{"arch": "crnn", "kernel_size": 3, "widths": [128, 128, 128], "rnn": "gru", "rnn_residual": true, "loss": "cross_entropy", "beta1": 0.95, "precondition_frequency": 25, "merge_dims": false, "one_sided": true, "adamw_lr_other_params": 0.00076, "final_lr_fraction": 0.05, "warmup_steps": 60}
Rows from block 7, named by matrix and row number. Each number is 500 + 50 x the weight over its row's rms, rounded and kept within 0 to 999. All counts start at 0. Numbers have three digits each. After the name is the row's rms in percent of the matrix's.
# weight_ih_l0: GRU input weights (gates r, z, n stacked) (model.rnn.2.rnn.weight_ih_l0, 384x128), inputs 0-127
weight_ih_l0.131 083:464506572462524494493475443457461498439529518568526508404497467526486485516506470506443545418507489514495439464480468492585450447526545486535462540435550450494533390508449496464573454510504505484509529472480479561526428539429587495554586536615589558565491444451503483526443490505414546455481465486516400569477472443540489480501481516452410478538548655572512448575526638514385512582563
weight_ih_l0.132 093:596541413410480533509484452501612398527523494515482584454456561473489553487520529426527520561430480606574461502586552493557554518462441514414510506537425544495444506428572471570408628541457567560484490489579476489560553480558528455477493459524466454414455492479479509455561539428533469565487534543499499424527507543521545468449565454576557520498452550434514539513503439547505481403475
weight_ih_l0.133 099:327522478414502516485547523503531464490525477561456498452506464468493463493414559343526504542439460560475533579589464468560471546490456508487513492551573518550571566590585461464575473540462457564506520515569501482592545467515448551466538461592478487473405462551441587486515548488545493548468568427457494557430559576518471436462540526523491427491536450484528456485517505507499556415433
weight_ih_l0.134 093:497426492559558451596498476383540475471507461511559523426605482467484641536537509505510446463578486612550501454480516517457426436560477486505445427456572472530426424589518514486474424499373508526523550507549440579511480508579471588554493466522417458544552505525499508444438448461537519499565489591553501466500475490519475481505503514470588441464482540571420424457490520420530445487485
weight_ih_l0.135 088:455512491504541453502477441430491484598421542544493485633505523514540533452609493507543561573480482560561468584540491580458600455451482476538428421454384560508485435470519595547503429469506485480535587484420517528458579508488499432522518429451452501480456515448476474466524511523512478493531518426539457426611494494421424509499558464540563437496384576541563470560495578494500530475481
weight_ih_l0.136 086:497610486520493448490509448483551566550533502434485416505526584409524517471515539470563386530395510504449535467569511478533490499475493571443528441454491560460464440519531494455567540550556410426510448514454503511574563494564409480480477444541442444441499501474371516467498448611482455553476497471477557538478536604466483502580534440541433363478547428496481538537502539571443492534439
weight_ih_l0.137 102:435529484466422411504519519625544508490477472568631506423489462474421514504461520476480465444454474549445527423498460517411473488536524459592516409427477438482529580507484395382467451446523472601525487547539500487524453544541518508569540532498493521514619452522478571481515466455551592462567488573516524513499563459491446495592526498468545460547503514592520436449390549464458519525532
weight_ih_l0.138 112:514491535442504493529583499488474486414592455526508473572446528466459488440582456553451457431426583534446518592444587547567528539518449536552489484478592484477503492532489428433521512533423570421477452526503533420465465485568489536527446530628454404520587480454566589463481445511559544524545476515534514505477486457474597440508512594463459463534462440554446494385539464526564490560442
weight_ih_l0.139 129:452514452542552453452497452483512450579488603525480522538511585453522473543487511444610455527538419531489461474514503409550522506497432505463554487570422612509463493442584463555461535363478522516502529482506423522554596447517442447506432461478449447447443519600482543487472514449539387540445564477542530519520551565528533438459508437560602497466527488480481558614547480561482515479422
weight_ih_l0.140 078:554537459510612608521529503519541524478500428468413467500617432465502497512523520387473438548445477509495515481582448473441527551545621495582549562491582473608525510499555449359520480556561493493499433417534461533508400543533462502410540548534582451489525483504603464480442522494476579502487472534467529518422512502476450581508549474440475552499525493550525468592503439456491485517514
weight_ih_l0.141 100:486418597533553543552487562428452484502465489475433514493626475566505563505504403484553485456595511467530440541405423463534602515505443464506492552538562490463493505556550393531431544496523560534557488488465497398460513438491536568529557508446552470517545509457467476454499465449471486480482517456530433517477488443480633590432544468528567597473561537475509482494558419467556437480611
weight_ih_l0.142 110:525488436554479528538503462540416495523533498460554503407474539516400482531546498533472648359485504449518477518424486510550511488569475492534429548403478527523455552586545400539434402459424551556466462463563499526477536490529529582501531551592416476550543477502449530511465495492524523520550514572563519493468488488517625487606551519447495446459389505568489436472536486581512453482488
weight_ih_l0.143 110:503506505470523472499481494518548529470411445480463533441555474458545490528496517502435537574464501439528514431524527492453582474569433479439496430539551557545481455584568521508491533513443442555552541425577493544463554575559464584410574463367481547410487552497478480525459602485541557495464569565538485483467501540512456521543475469476551521467522560458442564643392402412424524506463
weight_ih_l0.144 072:581562446508463552516521450510403410526514476488499504639546554551506480500577527445501454528485565541501524614534490556519510533519442495537496485492478452488454429422543473428476407411447528434463491480489497455442411563564563511541459471562489403547573488465591381515477450495471444478547457447531524447522469510491458554445514420529432493522468497485479501562612515533615450579544
weight_ih_l0.145 078:558529506552537540455514505521466470546451488465508538527686540515526495542551521614554494516512512507486514485501488543468544369481451426509486494464518508550524415444500482539448466489549519469489456447449460543511545524468543538516547523452531595495507476444463368510553486606430426483470507503485437496440491495559421523459534430516475493546344613514437476595473532603589520510506
weight_ih_l0.146 072:454524531534443490495537328472547586453599465551529476418484438454556483519544510548526538472484433434460536521456532549555471530562448431419440475517497546501533489502558510531559553508453591565430484518535523491492584602516523422542523514532509519502494500476447539490477479483555480525451515523397553371459574634520560415558494567454388510433488509459456496492478500501473499475416
weight_ih_l0.147 104:488463472517484469489456545483503462534397464485466515529454503553516542561516479452542633514461359567555523538433517509457502497382506403422493498521504493452540522416453542458511552555570475445534583540524531473477517463431550429522515405516522603541444517453557457422546543511430419403521504482574531544486484481500471541367477511548548553508481496498481631461533510457578557515531
weight_ih_l0.148 086:554468485614510348547455482485531473477456527467551571497490463512554508537489504468472486524560519541543452449486559438461474332575478508590397372611529427519470510495551430525468507520501511515557485473472467494471508555555505500415519447536543470513498517524486496434541577423565509466548494525552529424503478481498411503571440549436470590536511506562476480471372453517445493565475
weight_ih_l0.149 107:531515434524549526520421493489472429533455441500610613564453551475524504539463490382495547454548498547596486526468417500363513532553476501489502399475537477475435599372610483581516491544526488574568529486464481463514491453550490450448462469535516465571510543493449578415559442462546503512508482512562512569518539451469521538533483570487422473509554505523489423484397444474520550447525
weight_ih_l0.150 073:535443472587483531515544550423467534555494468493402491512582513522528491581614498442597499525487469450444491516505550493506481565495455425572457577481444650440485544460465558544536523574512472432469556519528536496430582451504567476543507457481510555523469430404541421502495434480421483490522473482493483483442558467502589492446561437544557558426574491421528457620544474528515442437515
weight_ih_l0.151 095:364543497432505390517467516424562496479433480504523477395481387477504483451478587454488548480458518522451435444540511494468396429526471495522510449516509415552560531619567564527557545430523456510496538517502479569512471503465481544405526515508477515480521512528409575517528479524592546518545602518522513568522549461600460525507557533396547495476588557489514455478413545406474463512501
weight_ih_l0.152 087:515458444509477459504475386443510479503460449523559510538461475466562443523489467412478649506487400579514437528506551532428552449571463491437467418539459489524568567466557573509518514494543484542474552474479509653493503421463556453537588459582504558467454588470565468534494553482512543478486545410463458454435538481484428496443474479467479511499400523518436542534501589484484615492445
weight_ih_l0.153 117:534512460566571411468485476394542436529404525497409512426541451432572522483504554475608500576516485581501500493599479385529512497457492562428477455510443553586452540511488538519504554505499487446411493519527465544579582548488489458473491477486486545399421483545487491510472529603590521591419523472518535492491481577531500463465543455507560501515545491504425609599468543473484543449438
weight_ih_l0.154 081:578486519507390496520436434409542579491441503528455572502591481504541508518551429481438462517452484545567580532481459476475523524405514567566510441548513522456447431483441527464469573457455499534479551548519456374487473503534532470501503488450466458453481457476439421512580455567495485473547456472555517364563520507438388460650525493484485523564520555506450396589491500554494491500531
weight_ih_l0.155 093:502550476479426443425497537585526523616511569453499445520476525462592476462475594467534430502488425518466549428532481515559496444467507479436595455523437625486478562499575497544511584484526457479543543540451399513527551563543435556492462489517412463445459551589477456517516585470516377493480578422508560458419524478579525493488591478531589512426477427508506518520531506512542474491445
weight_ih_l0.156 067:442504475434526534478489469502491415495467544462453477460555457444596478475512466490517493596438450446454530554558555508535492613528536472411505537553487513520593476504536569558450538509422496535485506586400478425528419540419533557537473477443558519415451613527490451501494547461496450492437536555470487509544568474456476443380438506507558414483462520499503440631490541461397455503424
weight_ih_l0.157 100:533489438487520596508471533547572463576492413440527555585519539529587595473470475454471524525498415501520509540524528502431535442537440424419458433600537517453387433455561553489515505498525500511590618475442430463429527533471511490485555541409516483425505601460415472478491573471502441403505494498559508500488486482480470585475556465531618596486495535465560484464492477501541552450493
weight_ih_l0.158 076:545521530543419447528457480518528537484510504485476482483549512495571488470600508426475531480551506580513469431478490504415535366512645507522457466553442518512488490538493567532417533425471476386507467601570503430443445560500474538629452575428532464471484495454459422539521500492483501444528489458505491454544533507410519482496554537510475455559515500557400332486560568483538477549506
weight_ih_l0.159 102:480471462582589405487502412369488520569505584545437560447512474520548504492512499454525454529591493467502408456513533377536502439479478567545453434435488511535516485494499454615450524405527486501479515457552515579522574533602454517461427391514437537485493398538521459477396526612532519572478497565548503473491503565526454505499487423429543486525511543447447465515446464498493529492481
weight_ih_l0.160 106:549456496561553447500408478491472475546536543489493488485482485508419480491481522374470504461523553542548561467536515455455465449549520476519540453490424470517411546477540393523440402414514532519550476455437495529574516546527438541482420439392499411565547438516478614441455444496598456477529449636544532525544521473581501546538565478461441526522591479450452431558466447478486507428513
weight_ih_l0.161 106:530472475510473578551439549529495466519524528503547489531494507551521463550613413486571514453498488539532382521454469506525473464494567501504447626480427474448473473474383517415451389452577516399482492581409507528404478503475557514620448487574537545523467501476597524488481459500378605514522447489500480476532431493496514520452550416526495535515494549559502520422556546537486471530574
weight_ih_l0.162 122:509469499594561528489534450409432446486560472550403528423541503456562504537543513540576575536535473469459483515477478446566495474475570483521482577464502520530449527567480519571547456584483554458413488417406469607574543441470515544497449517480579586482455459545539533561423530510493527535428504429448406496475483498518548454426488460529512578480418516441518587493560584539372536508517
weight_ih_l0.163 087:501531460413441452459569528560574545505473456521566483497480583477515469476481487595451472481403525585499544507504495634494527524455413497470522573588537472464504505546397452411411581489448533482556529572474443425422538501528511560540470527527493386506528545524492533504606543518530449513440511520467540510574552528440536441514489606575503500515481484562409486384512446459487550470459
weight_ih_l0.164 086:457476481581507483598466466566490478502494455490559539560469475596393542544517405431430501393580514598513478440460443556503516475503435452530462519515535445493446405575450492493456466513450517572505542492491573488500546514503494499506471481417474440570605472458481558453522438495511548505567453584600598492593483431548406502518601504483507458593524603474496484511446467507474483540511
weight_ih_l0.165 118:541509486473572547543442526508502532445450359481562523485549531535480490530474456476449480457507561482567524443509442535358441478573557445573473452553563433497525521529559452474498441523489462506529556504495506531465437519498533525448606571431559452539615508493474408477509501519515535512548471564507462567440490449509408578547500551477398582509438580586540476492376498420549451495521
weight_ih_l0.166 074:519504531395513491446435482454542435486559519493532577441566570476581546544532524388465549548474516546478501502488595545511623483448412472482583515518452530461431541488537523529457520514447528587564485501568450498434550535436461577467553513493475557475484523469600443460459561401549417485562476609505438415498500508433511549533461513462528542595442536468501566500418454484415474460509
weight_ih_l0.167 115:475474562472453558450569455575431575457553490474544528538438578530471450419548468573441505439487549407479580519481484534593504579526462536519440502476526464471546575545471336498508528517458556511459425545604537435485528548510517544528491586539479434526509470451436424492557404483499518469518439510450570455482515506471480494536515558488400440543471471552449354475540450511548497541517
weight_ih_l0.168 093:387598526452538410426532475461497491506492534492426486384499398399572469507462558521487445556453527477407503465555516368504434457456518513548522514510510504536560526565482610575550546499561459503466522508534519540423482523446476544445457495526483520503451496526562451527446512482547604586493529440437429434466545560528624474539479423523503504492550539425534482522512516538498616498494
weight_ih_l0.169 084:417560494470524568483492512536474428485470435453462512491494467545529397526567506417529534518490509629452452594517583477481433452494517429483526567497413467504510362473464573523499529393572510468487535530541515484488532476485492454541531533540490566428502445518516505478530488439474472423561571455508426520530513492496507509345591439528363525534517574428546458599528558467541506509469
weight_ih_l0.170 115:472508437494570501478477503539547468520484426445551602519405552488491495486420486397506528513439558530601551520504562481412509482588433475440491461611530517427427575448619516562498532518464499485548594494568495494497556500600439426392513480405448417527532528490451472440552491483535434503522500591590495523531497560515509527545536561481515494496509482441454514515464419420557512434513
weight_ih_l0.171 113:576449549600450514513583446528446519598475528446575444562522501532513494530550454500521488497549455551439368556406614532549535536414498500470508501441463555507486403465444495530520525427529508454523419474478476546478576524459524490647501599581470469484465529487519505541479489404411415446488512496520472480565466472557520496474403513484581479518468489480422501555593512558516467544500
weight_ih_l0.172 067:535450467524496532572488430417417497512464526452466452605512567543423588512522586561493487544571549447523539477424342532471505504521559436463519478504469536514492513524484564484496500435530482500505433396452496428560457576603512598448413514431546420520610498501523480541453515525457535560526498534456463485423461504510430558453536561477443493551438552512427428507517435522526518561549
weight_ih_l0.173 094:508476468531447556508430489486506392580573462470584523476487495543561492484577520518528551491473378560475390624465531514477516483448406433460499531525478515493489519496511549431471469403578543557442483627488524500487567556456496419581483446573485498513481513509559487480526531430427504424585475493561496487492531473516540508409509433525559422456466582559490449459530531604568547462557
weight_ih_l0.174 115:486562587499528455455560470457433478493561553577504506446450462467609514494433531550546431514577456494498530521550479460544384434417550583490532492403503505520520448512492575578534523537559479512458429444466490591570504493533434518502393434491490579441454458591427543562430524554533551620454551456430554455549530504522492432458465469516467488529516518476421553570496585517519499454487
weight_ih_l0.175 148:525445530568559410486499439417433471521458550540417492447468478490579600608499555543603419512634481465577436433499463438558475408475489551462483441454443535475441454549498521654487571517571490468479513402457458537561561477548437478508450440432531539506438464544485519492418538572541446558451497458536468503517506495532496470466499509534556526476479505452473552553460551469481486518465
weight_ih_l0.176 093:464446567499595537582413461404564541420458460423429553440500378498506565531460496525518524522549563470560483504537485467493497414555465496570517560454606369495462332631491497498486490486539466555509514523562512502437435546435500518490511519490471541554503497468494482481434472509510547487470475523542522519546465503431463522560503463479491494560569640487534498562464484457423442515509
weight_ih_l0.177 113:547429538500411574506557590590437536527589471500450471538461544490430491454553528577456486488508445403503489585467487611564539526470542447578474542441583457507504477514420460441528469546593515500516492565370542433399457527440519530553469519537570458536565468470516518522536451500420540463497445469478468486442481456483516561507527500495477505472577423593475449409555447497459477527588
weight_ih_l0.178 077:506514463382487510574567496564598556489443510445572452464515449445497506407419476536505497435463477510505519554455454537465523566534438471443489573604531488523518541570460512415510543484421501508566535527594480486469425497458490539416457665437497491500572545468477466538544524441483491389520526485443647546539534487515528490508451567527510471536390514568510553448533527498508442522525
weight_ih_l0.179 105:476556520456424519531491529377490501502471427460476426437504476431611376374512454470494607573474529529520405536546518557490516484466509498508523604573475475495595538523576597518572570499482472475487558549487442509454507473444503538516501617497501494468419578450454466534493587506493558466488569451409582608471551514486519488499486441497505405491455513492539488541521545482512523526445
weight_ih_l0.180 086:617558552381488532501544497583508531478525525469572512536528466472533492469474501555501532534404485513499466553500508588493532560448428483452492528472452536466481484370482415462424599540443492492464446504529498378457513494530553586546521467531519511443475524450462460484574476493443406523568523411476501388526538506419460525444389561544559495480434418512461513419537510546583565468467
weight_ih_l0.181 080:476554547513551447489502385517439590488420572418480489503539485520486540509524533606414422463514567507532532496485455528479422501481592554565402459471495529507489417476519489476579468495460533535467562449447495498523460622454493542458533581466529437580548504432467401594480448488450557498573476473493448424547464448446453483568545526460494513557547557589466436545516497470490430597554
weight_ih_l0.182 104:472598518475469493436510452485511510453489603599482486449507445389580497478460560569596423535457467447474510561560394474611451538427528590506514540391464485501493531491461535563513566598570474509516403516505487515543499457470410541540488453502521490407428509500467543555469535535542476546457527449429467457510496597525460466482444462564546499454552491431488557546482563547411516474447
weight_ih_l0.183 095:572507558457490445478582544503498618492561489578537373534499539468486504530527542593521453463480496519449604463503524453559419518451505492553587475422525527547603464487442452478621421565521513409497431466474486431540498530533429534514491503518512449555506417486454527527405457504510483484517550449440554502410592485484475517545522521481510473499556404430442412491532466491472413593497
weight_ih_l0.184 083:501500438348524463532433495495529487453567518512531596496559508481511490487473436467469495488442552488589582509450482538480526483501535452444409465585528486416557504510529520453426521432442541583529613546487551456435467504536529483493529495511448547558496584476512503490559577452494478467524484495569475482437551464418410589436438584497568516546426464572546486402397474471571403497494
weight_ih_l0.185 119:454500533573600456542464325439438480512497551490541509456496431518454460544562478491545537416537519558481478527482516461564492395538532508606419501432445482522426503454583451506494378362461568489406471450484518578489501500531536539559455509532442541518489556466507488506481455480485446508520456550540467426588429454491562495480488459428465488559444606522433484513517523521553473519539
weight_ih_l0.186 084:476520526512462462474613440428529478490519471510491495512538561492551477602503517449547347516554507635528546446503490447507382434451482532584492479431505567550502558513536463559539407523517465404492468489563510529502552529582436440467472486472459468478492412547472547484444434584549395535475603568505466484483537503545447484525407514508460487512552484447404439511502506529587528492432
weight_ih_l0.187 128:492491462440507469488441506503552481472496393352564552459452496464443459452512457474476480521506552486554564521553515476426503545524417516512470450572433442566552577557574487519480512558408522509487523449567495515489482482554514459392554562462471444493505556507435460463643506566558577491580493635528519512475504528531429507594522528425440479576557528513504433538482449435439543434491
weight_ih_l0.188 075:457500510533461603499449475484448397559499510456536443553528494565492421429512464449505610537484508469464493626532499509562637622497492529494454535408518464483476454449438460548479494489554537529471475528452504416487538540440527442528548559527495451576560521477471434530531453580419531512539433450463412460525497513517517523460502529571414512538441476454451418470601476615483501499582
weight_ih_l0.189 083:485489546522465494503478526483538453439355444483523497491567371535506512586528519514516525504467543585534460492490625426501534457552471420566504446577504448489503541545496487540464448429566530535514449410519526470490414489403558522534535474537549623503462563474565418454529474475492541466499466482557533430487466502565517619375487449537440534525482541524506563513487442491638486481505
weight_ih_l0.190 082:421473378440606466592450553522531456388506514478520517436426411549384571500405436563472533469491593443544504510519474602467541500560548485513393425478517426462453519555508487507515485481481483551535558470466571541435548491507550522561552539466454469577563542558546549455478464481550479474557476608517465498505511441478421501492464510411532504581466440559499516476451501508459534474539
weight_ih_l0.191 073:477490444548514512528497387403479388471512558502488555434494491480537489392435459480447509491581536403598543584448545560510543432553489664522496601499485500473554446481537452584460592452397501493467452557445508582539439487467495494470454470601474449489458488535471466531484475442445461573524534428553530485471416499427517510507443471479452533451508525490545471453522517539529540434500
weight_ih_l0.192 087:476476389617522448481464515520558386511465550515534554463461483504520554531487461496494471552527503548558540499498414456493437479576531533498501528445501442479481331458644485520475543427513534527528516505448555504490482566445432357538397459471444465571542486414525549511501447524508488541549426532549493511521533440498520494447518574427427445595474581546546517505447530552467506465524
weight_ih_l0.193 084:525510573517493550475576496442462534456547454492545498557529546548521446494522430592450544491489559573462436469472537492530475533537539527641485565390595540465536471469446456527517480506407558479435388483443492468463454514555518513559473503506546489543565533452579454511482458485466617419538450553503492500489474493519590508470469424485612427507429498604461425476561507540540430610477
weight_ih_l0.194 119:545550456560434503444510444453492375540523550466477523538501519430512526493549497466553478524504521592580377540547499474506609503460457543434430479392517481471532489372590494614475551448452483460469532579435539476538496526583506452570481448551574427516469472501441519478510504592495484559514605457492606454511482523476461480508571529486528478504446551509376453502477502548549563509510
weight_ih_l0.195 089:592500497440398510452541546488502449593483552445491456569436556530574517444523484542543459519494498545501468540524502549524551578397559511424527560542462580413506430415419503522472586524489530366541442560452493399480479498450520538496524511452476518484443492490501504496574468542385480470465504479438515521461509537552483527430498523561634503483636489445507525575560522536530431538488
weight_ih_l0.196 140:467498476522557370497452556507564514485379499518475550429415479452514556475430568440546426504494464578527542449565471449457468477507477502468541408551499482543507564554525512493515503587474420556540544519479425550557534510504401501434482426435508539459487533579436637439470568537582493554441527576526514534493494515573482482567541527547527482466531511457515561524363521418432507469482
weight_ih_l0.197 111:462521594436497481528471521407494487432518451606523533368517411495437477522557447463487551459564562495454468507481462529440448455577497511573487563437442453580505501588505488439509377517444592541439508440492504607532430476507535519480513559519568486555561504470525507509492473494515509560549445553429459478509446450487473530427508557408460532580566595506475432514421518489392507497545
weight_ih_l0.198 086:544496507501414470534491580545444540450402415450445506544520547584444573533557475530501514464493513477553517511430458606465590525496546465491486497560523569426514515510440551439464475479603481518555544497399408399445510463458593593544552565572548519514524538421510471481543497430478460449512459446499541523446512433428461549481484524490600549458470464562568444398515488412491464522493
weight_ih_l0.199 104:490562565408470450508504555412549577430500471507478525400579456473541427437506477455467481545368503548504506447576464468500374515517483493490485543483595431547614502610503530444569484526490489559447537621577488478527470518472504491432511553499508477473439547504459480498461507560544676599484533493448566524506528498475421490559526485439493441495534509524489504536437492470458456514497
weight_ih_l0.200 099:495414535574443511541480533458499454500441454483511512526543554492491498625594511536558528492519499554501511414441543511447575481517474487596507515417592488495470455475397477468477498514619499452590463504576478505435475372512514467542504442448488490519469397456513506460498431453417500454543489491548410549514460426504494556414494522475591428457490410533440492468528477618546494599534
weight_ih_l0.201 082:510486525513425595445477484518440410462590586579551481551513511479452515467515474519491569503485451605476567481467512543592586474500430465482481559451462490546466502431432320543424527406495583465459429543523574514545544496533570450464534407471471576573528489471553518406430446475441503489487502481478508507483477499530561518397492526508477592535453484473462490480550444553552485498562
weight_ih_l0.202 081:560485435406417581494462516492609514467507355507516458502460480499423463431469455475413506475436515514540515595456492567481548527549479498519458469505537507461591543507458519443551556495539548520521474593616535425457441554461613469493515572508582474523494438477551393525504520510460590431584488466420536559439522441497499518445467577476553513514533472574493528457547515549515493588513
weight_ih_l0.203 085:516482486515526510458529532397552529521519518444466580438541542523504551464493441477458472505470470610455403515516427498515510520443595480507395633474535432427521452532473464469490450467464539555497538504487594527413425504489576529485511447551622480551493470534528500466501445418510659527549408502573485471494418431443492480508625516440494510523502433518525563497507464502506480583555
weight_ih_l0.204 090:542515513451438443536487524520512591482488541481507509463446445440480572487534511558433470479488462448485487516562549602549564487420548496453481560515489446422548466526477558402514549489541502456502486551431433461408405563397544582580397503582544490527499548583488582551505530427461556513448418436503517469474531433443564520460542491496560412491475487592497582439472515539452388500518
weight_ih_l0.205 110:434496562513512448527506457444434522423478518545466511389550520512480426523548532427475536471466542574491485487488463548471449470556545578601453579409536511514550499505535462518476465558440511483390461465498503527480437404485566483548605521526592539523597525455535515518505443475454587490541473515461465401520474484462363492578490558438412448560532576574518430475479514518603465545512
weight_ih_l0.206 082:504464570490547517578417528509465493401488462554547537456454419575445534550479567439517530443495510469464522515443461507421469416582556474637420404513522441498525457535462449503504460540521534529444491473465527548484463527527560512421541547498511557555552553464556436452566488474484534479604457559509413437553434418488407527489533533443454523610500522536475491557462517443512532582613
weight_ih_l0.207 084:608501507546459465482468512535469532529418443459530488583447510535525498515541493479500473464492479548559526478438589596508557466435588480477442592506437516382533464461465376442455547542536540482544450571460522448381469570520543435536520514496442447544526487495520478527596589516421600423586473517506536555457518472477424494495466519475563587591487484533554470434529410501563496520505
weight_ih_l0.208 104:548494498516505514552479399452540409522497484513522553492526504546464411533532519473499586505550477491497465545430611560466520442528394473519410509508461519492495564499547532574469526427515580564419572432510576573567522396542614483447537544522506571549431561451478436461567488420498443488497450478480396499488446499469571555419505576492479586478426506489525565511571484524498547404485
weight_ih_l0.209 073:453423543473484499545408498540491482448525407441533507420529400503483507516523492451508583519416544534582444556442549472453457467514520452526481501475522361452519558609447546475548505379557461532526558476459559514504500392492517405543557505519601566475527500445389517555605545456456464423559528457505442460524497482530449496469445514528548506478455562517509497464401530450452513530560
weight_ih_l0.210 114:476472481418475542485483594560485484439483483500555503413485565521457446431577457489423581436406529528533472559517548579530494594518454520530484550451439488503506642623491492481449483560381512507550411561563483464558528420515512626501479535573511559500556525519447537509497483414556534525447515502418504513445521455501551530525538587495533499422512434548521473417532462560490447498490
weight_ih_l0.211 096:554503496512497510535507405456455465481552559499536580448493456523487517433544475424481517453483594561584455538487482527468466439567458551516498471543556394458464521502560455467446548365417565537483451477490481536545503554531534422568541463490440400585481464485580523448495399600545505546556502528519456481579438466469489557441537483468488464616547620585491474423542480455520495541496
weight_ih_l0.212 080:510598543481413495490485496437484547441552532590503466406517509460503496524540538442473407489393487521474557583552467510539411519453502582518558458526555559479502500531573417544538528529454446450451499488543479519559538485493366577463483506487434457502547582559498468506473491499566470613548503568416461488493551510566520415574483561550497395493516495570515433486446411487415534531416
weight_ih_l0.213 085:457528473446509493553481531561437458410518500563563463505487388531486453511512544372452509457446464494543433590459590513462413515460563419493480547458405422434537567469579524533529488480518567493513501575520438504498420539383529507582535498529518573528496479578440490541558482424495515484582528477445509543456531487552486537383511498534487355559456528525580528444517559481474493481482
weight_ih_l0.214 085:532452519560519503531476445504422518549470539521545437597525575486505547524574492555525497514576451468534547492530497448473420451433520532449554374522554533447540387516508550531518473527598468415521510410527511496541592527534504348523558555430428518486498529470581428507394500558479433486497557513550585481431547496474522493433485510547568423532498517476417539579553498548577496460505
weight_ih_l0.215 066:655567532475424528409564537503557521551456487518390463485573533437521432474532537575444489543522550498516505447585436504455518397392520476458516496494444521485570538462466530578475544571500441467483429538529449415499529525490418530534512590536478453394523472509533418454537490588483441511446479491490550570455477506547443538442426535533475476473513455485447503511506460496549498644544
weight_ih_l0.216 078:519547518518563533466529525449479571533538525438471500449600482443461482441530451551612518491561450468436601546525532519563456480549569523521513497455474582581521450595495452607542612510497487463493454490497430489461505429453476617528522531445544410538473409511461547474526454431486464550442472503443406469464601561545598477528476444521468478511524526409493529607566473460536457484488
weight_ih_l0.217 109:538566478377451667466487554550552523465545450539526449484513508549553447433450442584498534524485514511518524657495566528540472569446500438512520509492512474465573518459461486530504472516491538531434510537513515466506480478474534492456523554566558474537508475470535402558562480495473490403475508409469599460418532488434474531577408519546433470471421447506539480384542520560566577531445
weight_ih_l0.218 082:563509560516526446471480449443420558415393523597527492382583476482461466484454506542478504464469496553475342445476513530465518520521492523594481438467455438472598500617492513461561468438459444547421498500493471579588460516506475492578452554566519509501506500499570501512542481559495564497545518508525520511510498477480457455502578534461458447475406572582460447500424522531456564618564
weight_ih_l0.219 091:474417466573576436557459539469560536466388494465422550416460522492506539539534581455476497466585537499534538377499479482456515495545587471497471432465514419524410512612493471554485449461486432574505539440405463554582492502518501592446504513520483505468554532548430454435555534514513459546504477554563518481468476489428483566552626574423460458522541535520528466482471502392433494550509
weight_ih_l0.220 101:439490445523572501569434429459508373490498452459528611471490491533592503484494450420536495534567521565617385520531523474450561485558442479389461499563459449439460531471565543550470511509460516547497574528470503550517508496506498386432471392507451575480432529465519437480550534498544547503496476478555471412591407480446468527443513484473481538468442558495545480469452425525594485446484
weight_ih_l0.221 095:464464432498488519577398476409582474515489409454595506534540546574461466545451545452456562511540497633541594546466536470468506430567502398510404463559456423467465544512505471538419457491441498505515550553570511535535493535523530472516548486471419450524543512483552432447542497414484442433572454603571494503508470492489465553517511545438512512543464566654513469448465522480463486519548
weight_ih_l0.222 103:490443407633516434482446499441500413560494482471547531500471524494475490619459463381516540452620504534495542514507534466452499436537519430521541505499445519504420547446592446572365476405514538515472544449546524514545578483536484455447479446472524502496588513524508551391484400464529477473540445581530473479538469518542471505441571510451507571518501597443469519535508415516419504486524
weight_ih_l0.223 103:491516474467438396551490430594498428455550566525562501472407490459373579514456473559503537414420570512531514525442464568487504492567517488565512512440494432479517491529537454484505571415477540556495531540516513498601434440526474463619513514530486493519634418502424650472555484538520489507533457489426538430524484509471436454524566598481476462551526510469535513464444525516548524538544
weight_ih_l0.224 099:577424492595542471498506504510494403501458438484426524552512564558452518603572529551491487506553493529520535466474513555438583492536564472539520490519439538567477406430505467596420479515591518597497561529509444491456486428486538521469593434429603511496485513487491509471590480433442573515505466528526428484531481538430435577437462477536490530513418549409468494609422437540475528474566
weight_ih_l0.225 090:523491605448470465443547516498476561471543422508473448501530543514470426428564510526497513516498502501453464511512472489488485554500527491588458484545498508491509541628508376452558507511464558565465533473503502533459418505555535480571621607590507419560595501444458466506535453479458523483543469484420509527464554449504473451599494520432457466561468562446401396457498517477382513629488
weight_ih_l0.226 100:485539504498467482563488453511440494453478542500597451509529470546451497488568518448492551459521573493505470544389520574560453489538530416605439562430464431508556473615480483453538471504490510526495414460519552501479486474505585594543540520530582561570567495419417420476443496441458566448597462505495470469502462488435519544415542502501537472567378527540562423421591485562531511524555
weight_ih_l0.227 136:541465488484548572548467388487434530440524521386549512455517459545411485469518462505406489472423569500529591513464508583534552503574522515530454559494517429396486517487509379470455445438466590564464493518488584454481470523483508518566467544536496490515515457442541530451528388474465498483581442546506487476528467458400594501503616516426446458553491551601499429425516456514538476537541
weight_ih_l0.228 091:543430436544475641455480512535461459523582456441484505591500539544460463471470513496495550445587481416530569563510498626464487561602505444466498499581558490504491520458480404538521517552575522533540524577580540447471547482505585398391627432522429509540485452458562449470522473496487515435564474516489511503450515487481516522449443508514515529472493421413525478419554431490563512527540
weight_ih_l0.229 083:510419470519480459454492556576480465491553546527603570578608449518432501517551484506543555409507520637508412562458533492404577434576500431549484441512563476459426509454530493516400474472414506535506410510520510523450532501592520492553465509525452468529476561540408493466442450444501539433480480573533570477528477416502442482491517514461523478505478560562501406416540455590494478477558
weight_ih_l0.230 108:473426512545480554574469496493454445501455480522613561570520525544456533512459465478474530443537483540582512536455515532432521565581499404539488419470596444521444564552483388566441430511447580575524526491570518504487598496534489450488500488442504461589537491532554458423516470392542533398513452608568514395529455456528524502480543527514542507516437461460420516503436448471485398494499
weight_ih_l0.231 110:556444502473527520534406464435502420504459444513532528505604477476504529482490519490461472501573541601578483499547462483456527407536518372460448489578484429450469437478603532474481485468492495481452607492375526521485417604531504526508523469417502467526548479511517473427577485564514497444593505599556480533601415474519491560484485512465471505569534644531473465456436496481445476528538
weight_ih_l0.232 119:579468411499503614522482515571528484459471420489510548568522534587338513483478429501513501469505547469521568567423487533461528509580456442518470504526565465428518605560532364493460484515518547553563504540517544498454484419513589477501515517524469495554566483466510451420525433464485541465559441559523545482417469456399530601490458555473500524540538446462497475451513440527604444540545
weight_ih_l0.233 103:506494550480518515519413496464573488459399499536558544481619413521473537529452485539478565462552486511502512442513462523429568418550506547523423449468543526445405513577477566503576532479452538531442543387439476604544471481563534462478552565457446537487486577510474410474501559499510535496573524492517442403511487431439421510614498531464463504496425566551482416475442547416484438573512
weight_ih_l0.234 116:510559575475439490451565607539416632501478530508540382510569516428485494478599491498473552502443507605441507559458548614542448543420574485519531568521472514518517504512400458436529440464501457449484512517489441460445442552435493594616452593603579511471538444485451501564515501480471484474527502489457522479506531488480549510452522409518474470530439484575471505440521481533495426556498
weight_ih_l0.235 076:515562546601524425556524452499400502442514489444450437508465483442541487455502430577547527564566492481484570657491541527450522514508585502587502516415425472558515465547476623460550479533513437485512533489464454543429475559392525520479506545525542533457498534428548481512531520523408423444570545534474408465576464519519507539428539466502461435482418589523495512483499545515416487586488